Weights of a small contrastive image-text model.
Training: muon at rate 0.0082, 7200 steps, batches of 128.
Data: trained on regions of photos with short descriptions (Visual Genome), 203450 training examples, 4.5 epochs.
Rows from block 2 of the image encoder of a small contrastive image-text model, named by matrix and row number. Rows with one number belong to one neuron. Each number is 128 + 24 x the weight over its row's rms, rounded and kept within 0 to 255. All counts start at 0. Numbers have three digits each. After the name is the row's rms in percent of the matrix's.
After each neuron's rows are labels from the 100 images, of 14976, where the neuron reaches its largest size: "strongest on" is what is common among them. Only what is clearly more common there than usual is listed. The data: regions of photos with short descriptions (Visual Genome).
# gate: MLP gate (encoder.blocks.2.mlp.gate.weight, 320x160), inputs 0-79
# fc1: MLP up (encoder.blocks.2.mlp.fc1.weight, 320x160), inputs 0-79
# fc2: MLP down (encoder.blocks.2.mlp.fc2.weight, 160x320, transposed), outputs 0-79

gate.218 125:138152115096085175135114133077165149135105132117147137151144124151094107149141166159160082132109137114138104114109149098137138193124165133127126117116097152097122092148111109138132125101170063143142128129145141102146131083160103157151121144
fc1.218 137:135129134122172102118115102138124118111106125153124108088144134140118196122138096100126127151136120145115153144119075161117144116161143114124122096127121107096093171167141143140163137115098144170132102098140120135167157118159166143145095098
fc2.218 128:118150125166116146125078170162086160124130120071142113145084155129129097136135138148119142142136120144096139083101134109100132126129131090105131143144137177166101150141103084140084128133112132145078102155178147091164089116121140151129122129
strongest on: text has "red"

gate.103 036:160139131112105149119109130162148088096098104130140090102127113106157117156069109142124135144115135129148142129101106114172080115124132123118170187123137119153159148134112174117115147119111136115165071138111095156081101131088126109093135144
fc1.103 043:095121111156148089147162126133092108088116151148122126132125128157098151151151143108109149148158117132097119110132130113145169100108160146117085096163107180094110123129141112107153123133156142124129164119133193096180139120181108092159122128
fc2.103 039:144081135155096118160118142174118149115098110139122117144108161109147132115156140099144141131163119093131152177111139107139116141133127145131107133092148085152101134107139160144078098066120090148155128139132123136135113170156134148113154107
strongest on: text has "sky"

gate.66 081:145147099155126118159148139092137106148162140131102112147113115117154115123140148127146068146133140123143121152098158145161148139136159132129144148119090112137098115138108120092067130136093113121122104124140128123188154127118151086122157103
fc1.66 077:129142107104098106152148140085120143120142110113148149094173137127138098100128143147123102152098172151122144101115146097106150124102130112120118110133131109119136114135161162072115129102126087121097096163162100114146114094082134133107119105
fc2.66 073:122150109129133121129135154116120112140143126150117110114145117117128164158127122189133094152120111099163179104146120176116150114133153124113134113116116109057146123141088058153138115136150145145102130142092179116159139147155145140152167139
strongest on: text has "blue"

gate.307 095:084109151158142109154127114107073132106105128115111103079107103120176102124151180180141117151136160150100096133132108189136094107119102123138139118131109126160116105109147137162117126079113110139164176098158128118095132106165111122113124069
fc1.307 103:097150115143180100081156146154117124150127118121151136119136136090139155121095100126109090108072092122142150102112142141150168141091129142106110123130129112153153095115090136091111079137132111107104184125145145114130139117104159132184116151
fc2.307 106:113092130121112087146143140104151116140139111184105116129098118185126131139106154124149119144143115115103155147133137089104075120148125095190130155157084105126102105170177148128173146073094145171158130175151125122095151124129136105092157110
strongest on: text has "white"

gate.102 136:178157126136134099151095140147138116107119131115103100109120130146068177151100152128088150113134127141141119138125143147149128076107120150106122127149139101154132094135164112100111119141110099075133153108133105128124151154075180113137126136
fc1.102 126:124123135131161142121138128163137133146111132143114095141106072106174152129121076182161123117092113116102105125149149113085124146106122109132125118134118150143157127142106156194152147096085137165131070137127121160129113100189133138123140090
fc2.102 109:162155154128146103107100168134132105120119149134168123133133139163112196142142112110098112142167160143127148114111136144153144129096113144147129086175126140113128145104130139097088147130122117089129155137135106132114176065127109119108147160
strongest on: text has "red"

gate.125 080:091112114126111067106142114139143107141152151137078163122150143130094084128115146119117113102121117097144158124144131157155140132138131109119129138137120150147115155154125135095109211102145145149163104102114114139106160133123124109133154166
fc1.125 075:155116148124158156131159088125105141122128079129146115131103113165128184092145136172092127143135110120133094160117111102119110117137101142117157120122119078117144149144147146157152105187087086084111133124129161103154100134128135162107120082
fc2.125 077:110126101137134128125121134111129101161139093124123143142139139136108104092164131088135145129109148145138101112070178130151166133102200090153127147167124125128125120117138146105133170081145122125156091143106108165119119128137112113102140123
strongest on: text has "man"

gate.87 123:098101141089104128095192157122088129137128096101095125128151162151105134123124121124116139142127135169135172123111108123126108059129128130111100152109158108099138170130122132114110148121156140151109163092120089140114145073116172106130107156
fc1.87 132:083113113124176174137185175157133123061129110071096158129129149148141137131157127130144147170120150155115140155112126144133102127116103167109133135138135115139146126169097101088100151169126176141139127072117066130149121100117102114149140131
fc2.87 130:148146101161142151167217138088114144151129134141138175148125127140146137127147125107118141134135107154178092124108162095104140135168136067152159123150160143153146112113137160079126191132133143138116130126101159120076176124134158122100141126
strongest on: text has "red"

gate.169 032:151094148082142120116171133089113119108129140142125134149133158143145128080107109149083110097171144177137140153138148157069109143137109127118129118139107106122177093166167103092107128111124136144156095151118139141123147134107109111100105114
fc1.169 039:162125138086178164091089116142107134163128113151123126141145068124122133123110133128181122122169079142136135150132123130176111127127122088158133115118118157160127137097156146161115103135133136142167145132132072164103133137121155095157146149
fc2.169 039:127084114159152156119091091166112094138131106104135090105170122181182157119156106121148141157133112104137156109098135109155160126146161158139137125140142129112078125117106145149101073120140156149149131164114149141168139141129114148115189129
strongest on: text has "red"

gate.299 078:170129104123164135139122113089127153108120136132124160103153128077137106101101122157085088112161114136095131103133112126168102142078167130104115153113169056157117126097154136113118129120108126163149075095170126147125136104105117116112146133
fc1.299 073:163153077126161157148114116089112146114114154102136136107153132078126128113092124173084067105162130149091146091142111141155122166096159117112100162115169075142132132076164132123120113129113129172158083116140143124120119115098128131116154108
fc2.299 068:120104155101137167109108125156174131163140155100111129101135118164106104186165105096120139128124120118093088128155143095132146136128157120146141090122142183140094117173125116129184142165130094155107121120118137159150098155160131103125132159
strongest on: text has "blue"