Rows from block 2 of the image encoder of a small contrastive image-text model, named by matrix and row number. Rows with one number belong to one neuron. Each number is 128 + 24 x the weight over its row's rms, rounded and kept within 0 to 255. All counts start at 0. Numbers have three digits each.
After each neuron's rows are labels from the 100 images, of 14976, where the neuron reaches its largest size: "top examples" is what is common among them. Only what is clearly more common there than usual is listed. The data: regions of photos with short descriptions (Visual Genome). In brackets: how many of the 100.
# gate: MLP gate (encoder.blocks.2.mlp.gate.weight, 320x160), inputs 80-159
# fc1: MLP up (encoder.blocks.2.mlp.fc1.weight, 320x160), inputs 80-159
# fc2: MLP down (encoder.blocks.2.mlp.fc2.weight, 160x320, transposed), outputs 80-159

gate.125:122140129128116079148094115150085135105142135128131123171131098166131139123137135158145165121156111143115143089132144120148167101128127128138161189165151164114154122103123053085124145114092160085092142136082097128139128142144162138138120141
fc1.125:109115142140150166186120141098176109156113109105113144103110128131151130126083121131116095138112118133138134124136142119097092182151135125098111100139129131111132142150132191139114106124156140183137127138117121102111119104103072155094123108
fc2.125:096118086176132114159131156168130110168096140092102102109098131104131151074142114137125136101130172104142125101120068092123114138118176122110120141146113128106137128143089121076109105141139119114113086090121097150126140147113110106131185143
top examples: text has "man" (25)

gate.103:108177133143170090158141091123117132122123123138133167093143137072115132115117107151126126058116175143143103110123106111133126135144136072142119129141145118138131138135141114141114115159138167169132140107112101066101106122154138136128132118
fc1.103:141135183142128135167115124129149157132136154122143108130130148106132113120107083121096129147139121151109162171127145132130157116082106135070153117138140112112164139135091170154140105124113081099101167140141145157128118077118108102117138111
fc2.103:136134138158131093059131177118180157127110097137130129144152075188144144136117166125137098166151129081111092074091114131123136131121159114119084127132117085106114090142159128118108110138120139131128131136126121117118132108101133112105105148
top examples: text has "sky" (44)

gate.307:159146143160140155138141145104157129151121156107136125113121131131100124120162135122148110104173136136137106148128136093124140128154121172090137090073131100120103132087152160130149119152139143186137160118160120149105130127120153117133131140
fc1.307:126119121084118112153108117147135174125138160162086134137146110149135108121147143110139139108115130164084125125188132129193129106122126098136145114140119157091150127137128106151119130140136113090102106128142129111105104100106131067115071111
fc2.307:147116132157149122110128144182118137162150120117160117102134122136154147138100153113106103106119147114119142119112130086126154113119125139133130118103129099159067101145120136136124136142108140110151125110142162138119092089144091176112136149
top examples: text has "white" (29)

gate.102:111121124178169133138125110174136116136131124106153126134109118112139131150137138139129155132137109128111137129102175108140181125170111133189083159136125118079086131095119143138081099147120134108108136066127133135081135126143101181106111117
fc1.102:135112123121147113126140134098143125123179134138154113107144095133102086141119119127116085132136157091123114146130075163134077117143122119071146153169141111184172122122090133138144143121129108128145120155146104145122115118136149145166135163
fc2.102:122148144121134139131139124132098169130137091130122114111168138086122148144152154188131153130146142142118174134136167129143099128119121108099163141142151118142114063098115119132106085104080110126125165128143143075174097123151148132142092082
top examples: text has "red" (25)

gate.169:123131074141155125137098129080134145156160122134133179134106105171162130144101103130123156145112147089130160127123129090118114081106164133140113113148123153119174152124120146113143112176118132130177177148125130097107141111106148150143083122
fc1.169:119177128120130109079119167141119116116158142115135103152098123108115138116123122124121097111122117172147121123130096130097123145198097111100158149093124155135131168098118111171145152123145109117144102098138136157071145111139145104142147175
fc2.169:134118180120116154092127137148125126154106160161138171143141093129134116128102104134139111144105099110150150119129154150170103136102106100170101153126137125121161134093157103158093119137097133119123103118152113130118090139095157102176137114
top examples: text has "red" (41)

gate.87:123161176147127110151089122135124105129118141115138127142139161159091138152130147124155153126125124133151145103129165152147154148135091160159106139076102114093134132105129133118119196126088090155142129151125145145165116158095111166102148145
fc1.87:137140145150163171164127103112151138144133145127107118132125146169122135136109098121102123128160132148140137094093154131142107151115128119145137135100139123077097180149103122130133155105121129104122104163169087133114118115136110163110114149
fc2.87:142107098135146114146127108125137145145125171103148108131116151100165142065152098155147127077155132130128081107134140139092129114155135133106116130075119132144119134129123121146110135143165139130091127168130117129132124140105097119127099123
top examples: text has "red" (33)

gate.299:149100080121132147121097147107112107120122125156118129133119130159099130135141119168102089173145130145165084138180153128094170139105117166147105073093130085107123102151150140117098141135132143105108133133129154143125130109136117145107124152
fc1.299:139090103114148119086118135110107136114136116103131140144103100162126140154124114193104112129145142153166111163161174115111140111095111149158123103096143091104124118132151136124098143127114178116121137154132123137105133104129098148113128142
fc2.299:124189151151104149160139125156115125137099115146095143094086119104149139111108106119156136126155128087134160164135149119121153114119135103118128162155105184111131139146093130154160108128123136169143133095128102129097122073116105125157146107
top examples: text has "blue" (28)

gate.66:150107103121120156110110126108120103118159182124105192107108152131102137177141141092103159104144132122167156118138095139119105099149181118125110154103087092131114116134089092067149152104134116131136148145144088144152122099106140113099136082
fc1.66:143160136098120149172110159091136118134085139158148138132136141144111135133116185144170136133116145133156152141082075134077098101113120132120142126173144089138089129136113160114081157090149132156132144141166107113158109111066124114111126126
fc2.66:123144095126107167120152150098144124142146124111145149087147096121139133117112121089098138134118094124114112096101112119124124138122118058156072150121102153122122160120061161160140138112085118150148135152140136137151090086119143127110093123
top examples: text has "blue" (32)

gate.218:149163139112100127105189171132136103143121145163128155113122166142138126143137102135152134158132112139155109115124183118147114097156150115147126126133158143156135103135154126112116097093111104150077140107088101103119105158098135147102158150
fc1.218:161079155118143102163105059152120127138120156077132126106146149136101142106112172116069101117128133093096166122143131097134137138088111146127148103129099136142132157070123128131130117153137100137133151118146159143136178105128160091129138131
fc2.218:116136138110132122141132095118139157147120128141109114144152163134143139089124110132156161160086109122136153151132107103141127115168111133151124152066109175166156118139148144119128102072115148142121177108105089100132110128161118124159153123
top examples: text has "red" (31)