Rows from block 6 of the image encoder of a small contrastive image-text model, named by matrix and row number. Rows with one number belong to one neuron. Each number is 128 + 24 x the weight over its row's rms, rounded and kept within 0 to 255. All counts start at 0. Numbers have three digits each. After the name is the row's rms in percent of the matrix's.
After each neuron's rows are labels from the 100 images, of 14976, where the neuron reaches its largest size: "top examples" is what is common among them. Only what is clearly more common there than usual is listed. The data: regions of photos with short descriptions (Visual Genome).
# gate: MLP gate (encoder.blocks.6.mlp.gate.weight, 320x160), inputs 0-159
# fc1: MLP up (encoder.blocks.6.mlp.fc1.weight, 320x160), inputs 0-159
# fc2: MLP down (encoder.blocks.6.mlp.fc2.weight, 160x320, transposed), outputs 0-159

gate.13 126:087173119107115134108122076128131116133147167147079114146088111137140143111145113105146083130131100160139110127140095138105101157095082121127150136127152143121111099126142104135118106117159087169161091163142158140141116094146117169089120086146140147124115109095166119116125162111128121146164116130142109185103112150122112128214092152133109101120158093126155123140118117150130163145085112143112091129159117110138101164159121124111121097140112123109130104103145140131075144120129131
fc1.13 122:111108107116153108127094066141120141135129144087109142143144140167103181116132150137110142128151112127106133083122138139111168099104170097123126164152110125121110144124126121142103162145121147117146154113158084153155104130114115122132126117062106120158128111119093131151186174090077139104175132121128149122140131115128118127131119113117147097117106093090136151153104088159147160174072157122182107094121148167110141137115117147103130112124147151157143165133160151127104150136130121
fc2.13 128:121100119130095126094167131151137149078185145114115157095106172113176152131140137113131111147108095107136142103118155127079099164127140113152144137097166128100104111181113120147121169140129119156114134131097147138117133129146140158119125151119117163122190107140133121156165093159124122083128152117130135132132116154110129093103174111096142116124139125140143165097112150137152163109122115067147125148123158138173126113105143142104150121141121114143195127142125137126086114093067124
top examples: text has "green"

gate.299 064:116108140132135108140168144157105136127118143122132130127147131113163108139163126105159130096150129091140106140126157156078101099144136104127135081096137139125117137146108108153124111171116164144113101106133125135112092126113087120163123147141126142123105111118136113150123092146139107093092083135086100115099156137125145139143140163140129159108130122170147101096149130103159198148196137136134157146166110152089101105146146086133150176077137154124164090109079135109131142166113111
fc1.299 065:083117151129138141112135168141168144120125149142133100165163082178085116139104114107129113132174140119139168131141124152155139122117144122106094118120080129147134128129168109130147118131131127135144143143086135120115134143133140089120133129102109132138134171166151119112142082099139158114103122112119096109141149101106110140136097114122144138116137122157145152143133112148097160075138157142139181116115087159148103079090108121073088131185118132114113141074131185104096106127174140
fc2.299 060:111071115087134146110137119130133125157131148136122135158154126104133130152108106149099086139124130165121143086083152045115116160143097153144130131105164144118114148123104146104146127182108111165147117159102139125161162108077116147137132133119143146096170124151148138167168149142132144119116102109127163125096116149141099150105170170131095118149100105128125098081126138130160120138112137140145076136144115136135178132143137132115122170117133146080150123152164134139099141091101151
top examples: text has "sky"; text has "blue"

gate.226 124:110125153117112119116121130147102131147145141125133150126134152145131140077138146164128145131141134140132147129170119165130146138176165121097122174156113161129098165134138151167147175159136152134157154127114114189139117121124118122175139162137117124141158147149119147166139109102151105140142159109131129146143109225156184142142125161152117143156133073100101112161114123124153114132126120179154122189093122137157139148155104128091149116129096155138141152136152130105164110140124112
fc1.226 128:133129144135121139108075127125105128116108098137099138116112150143105145138126132106145149138142159097076093157109094142148084140094096153142117093064114114109180106107143124104089083091178107134112110111127140121137173114111128152125147140133110132122092130061098113142110106146117131094145111117095105106114092119131142098127124102119090119050117142127124157145142120109120130126137120128117073081146135117148110118119155114133081125114132171099127101075142111125097143105129126
fc2.226 112:126117214145096151119139144122124139118151122101126110135108147111143148092126125091151149105137137127162145167188119130152141080126149153129113104149153117128117138106185141145126153110130099099153110148118139166141112127113109110126110135117125135152147137118115128156167115109150153119096118106080133157124117191136131152167098145095099173137133172107121129126100145123115150083114110120129127192099099082147153166175127165099155125113098116136131132115131141130162085125119099
top examples: text has "man"

gate.255 129:145164157140112142138080139136116116121133106121132104136132145141127189134138115153101143137152124119123156156143119126115135126137083124105095114075115119096156180124142146130147105141116111115160104102136074148135141163139129092151125131153126116095116143073107129140133085091126103114148139151117134135129058183168158110122148144137086158128115132088126138130153171145109124130125133093154131063159096115133138121127116155131072142113132168110100125132146086089100147082120151
fc1.255 126:153162152099103132137083150146117125164150123112137135138122124155109104153155118150151114118118154119148098118157112138138134111123185098092126130130113188127095167112144176160156102127107119083136136122137118144166161126122163150179126152088106124100124139077124138128142109126106098146117152169146158146129110193141154156159147107145114133135139159113091079160145129110197099171112139132101149140129136130178130161141096127152140140117117141121146123124117117123150130180115152
fc2.255 128:104100203125128125185125131105117126109101144116113096117156140193122103112149129102153100131127155135075143138068137135148088158110151135105079127106136120136134151118144121115102122147138140130170129147087095129096101144185103118094108090136106140146122133106108112138169093127111130142099163109132137103141150173156136160130113171155109143147138164142131149169149165140169139105105139121135126170093117123141134107114106109137129128126181137130127112150109122114076132116147122
top examples: text has "man"; text has "shirt"

gate.100 072:189127120095144104137165088120126147114111171127131122110147142094150107092112156105110105079139154101155102111134161110097129120105119128124159091136095111137094145114107102118165193103112122121125158087142104139126143118158130110148146132109093149124127129122143146137108162122137154122099139130120127132129144154110140111117140185114131112097160162113098120164129171099149132113161160153108147070135129141144058064114122107107129096137164160150100140146120126093134100099134126
fc1.100 065:156112106142096140128183104147131135111121151121082161151150120104109112123122150117149113126115159076158114146113138102137100122108096116086110119130118122132133158159096103119149175096104125137165137087132116123157150136150129129137140094095115147133155145095102155138092146133105142164131150157077107123118112161089152128123139191122140125082156156128092120168129163135114123119147162166117144071169160156149085088116144118119155117146167141106120155144144113146088102114114133
fc2.100 078:122155154151128117117127138155177133132143136137115122144172164066133121117115154117144100134142135138104124129166143130116128126105121138109173123149140143110153151134121112149156104087093140155134141169118091136129124127104134165141132096099129072133109086118137115149110118109105093125077118119134137119159147175118131076142158129120084141078136078120101119172154131151131119141186117138098154074153094103132125105125146113147103134177164133125116155105120139160117133072142086
top examples: text has "man"

gate.234 102:114125122171152154102117111116154164116123109117124107171123146093172138125146094135124129131166157102184117110089140110140126124135122168149117118102138116101140099173048141132101112140157138124164149118098117114094167155138136094118159083099104137115138109176125139114193120116103149098158143152139101108119116132130123122135106120119111127121106156134100201157128143137110158168152131082117140125101077119143147090121123085150111164124112107146120126112136113122134142134160111
fc1.234 094:113148108135114123119138103144127132138117138110147112106134109132154138055104122135110116122178114102137111146138121174147114155197143128120121099122125131132171130123099146111178105113162123133135081104139160122133149112148152136094128095144144113139079138165147131127131071122083129118118141121143148095131142087181120143137134128134122107127111142155116137095124148092127113183109102145161172129136128113157151110103173079147174128120120138091069128093121156132111135072138101
fc2.234 098:160151108146141131131129170154127099128124138118151135100134161115112142149122099119160125136152100092119110176161118107143124131104101092098130115121149113145146099126161121126122110144125132097107085136151124138078095128125156123117118143139158083086122188122113149096144121125121169088118139157117133189120156140126143099117108153140111154128134138072111134125147159109114141087090158105136173132166141168158172115125099155108072103117144119153127140128097155071141128104114077
top examples: text has "white"

gate.65 098:105131116135124149157139130143142153143114100113096145141127135104118123144156115064155116094138146141177134127122083157120138105118133129113093124138175131123111133135097066153128104120121110152128164124174085152083155087109125166133129117102089140178124128155130108149066132123113130126088137152112137115148115100152162115172143144142113121090137121101089152133148183134137133130154109124163119111115137118114103164117094141095113153132154123160146149121137153100082156091179096
fc1.65 091:137128089143102090189163142152118148081145161104124121122092137078174118129147130155124143143150125166159168105106125129100143163094128170118131091129158117136149111146126109147160122127087141174139140133166094125130115111153131114113132120126142148084150124146112114078108109144144145119169097130156115106123105137152119142154162164126121138117114140123110105148165153120152099097149127134156110108157145106135130135134118156053088178148146121102093142141095113133091105092101134
fc2.65 095:142126156142101122109150102146137129061102122155109166102141160143171190128122162167097136133107104131152142145132135083096088155079111110104152107145121155138161116147131083164128174145131116142129142165141176078130129110121107123126166123147101118138175102140138125151119122108109152104133129118169103128138146154107124127132127115124152128156124091106101146132095121126157148128196122105119144082123106149104135146131126158155126152134182109157134130109129134161080151105120147
top examples: text has "red"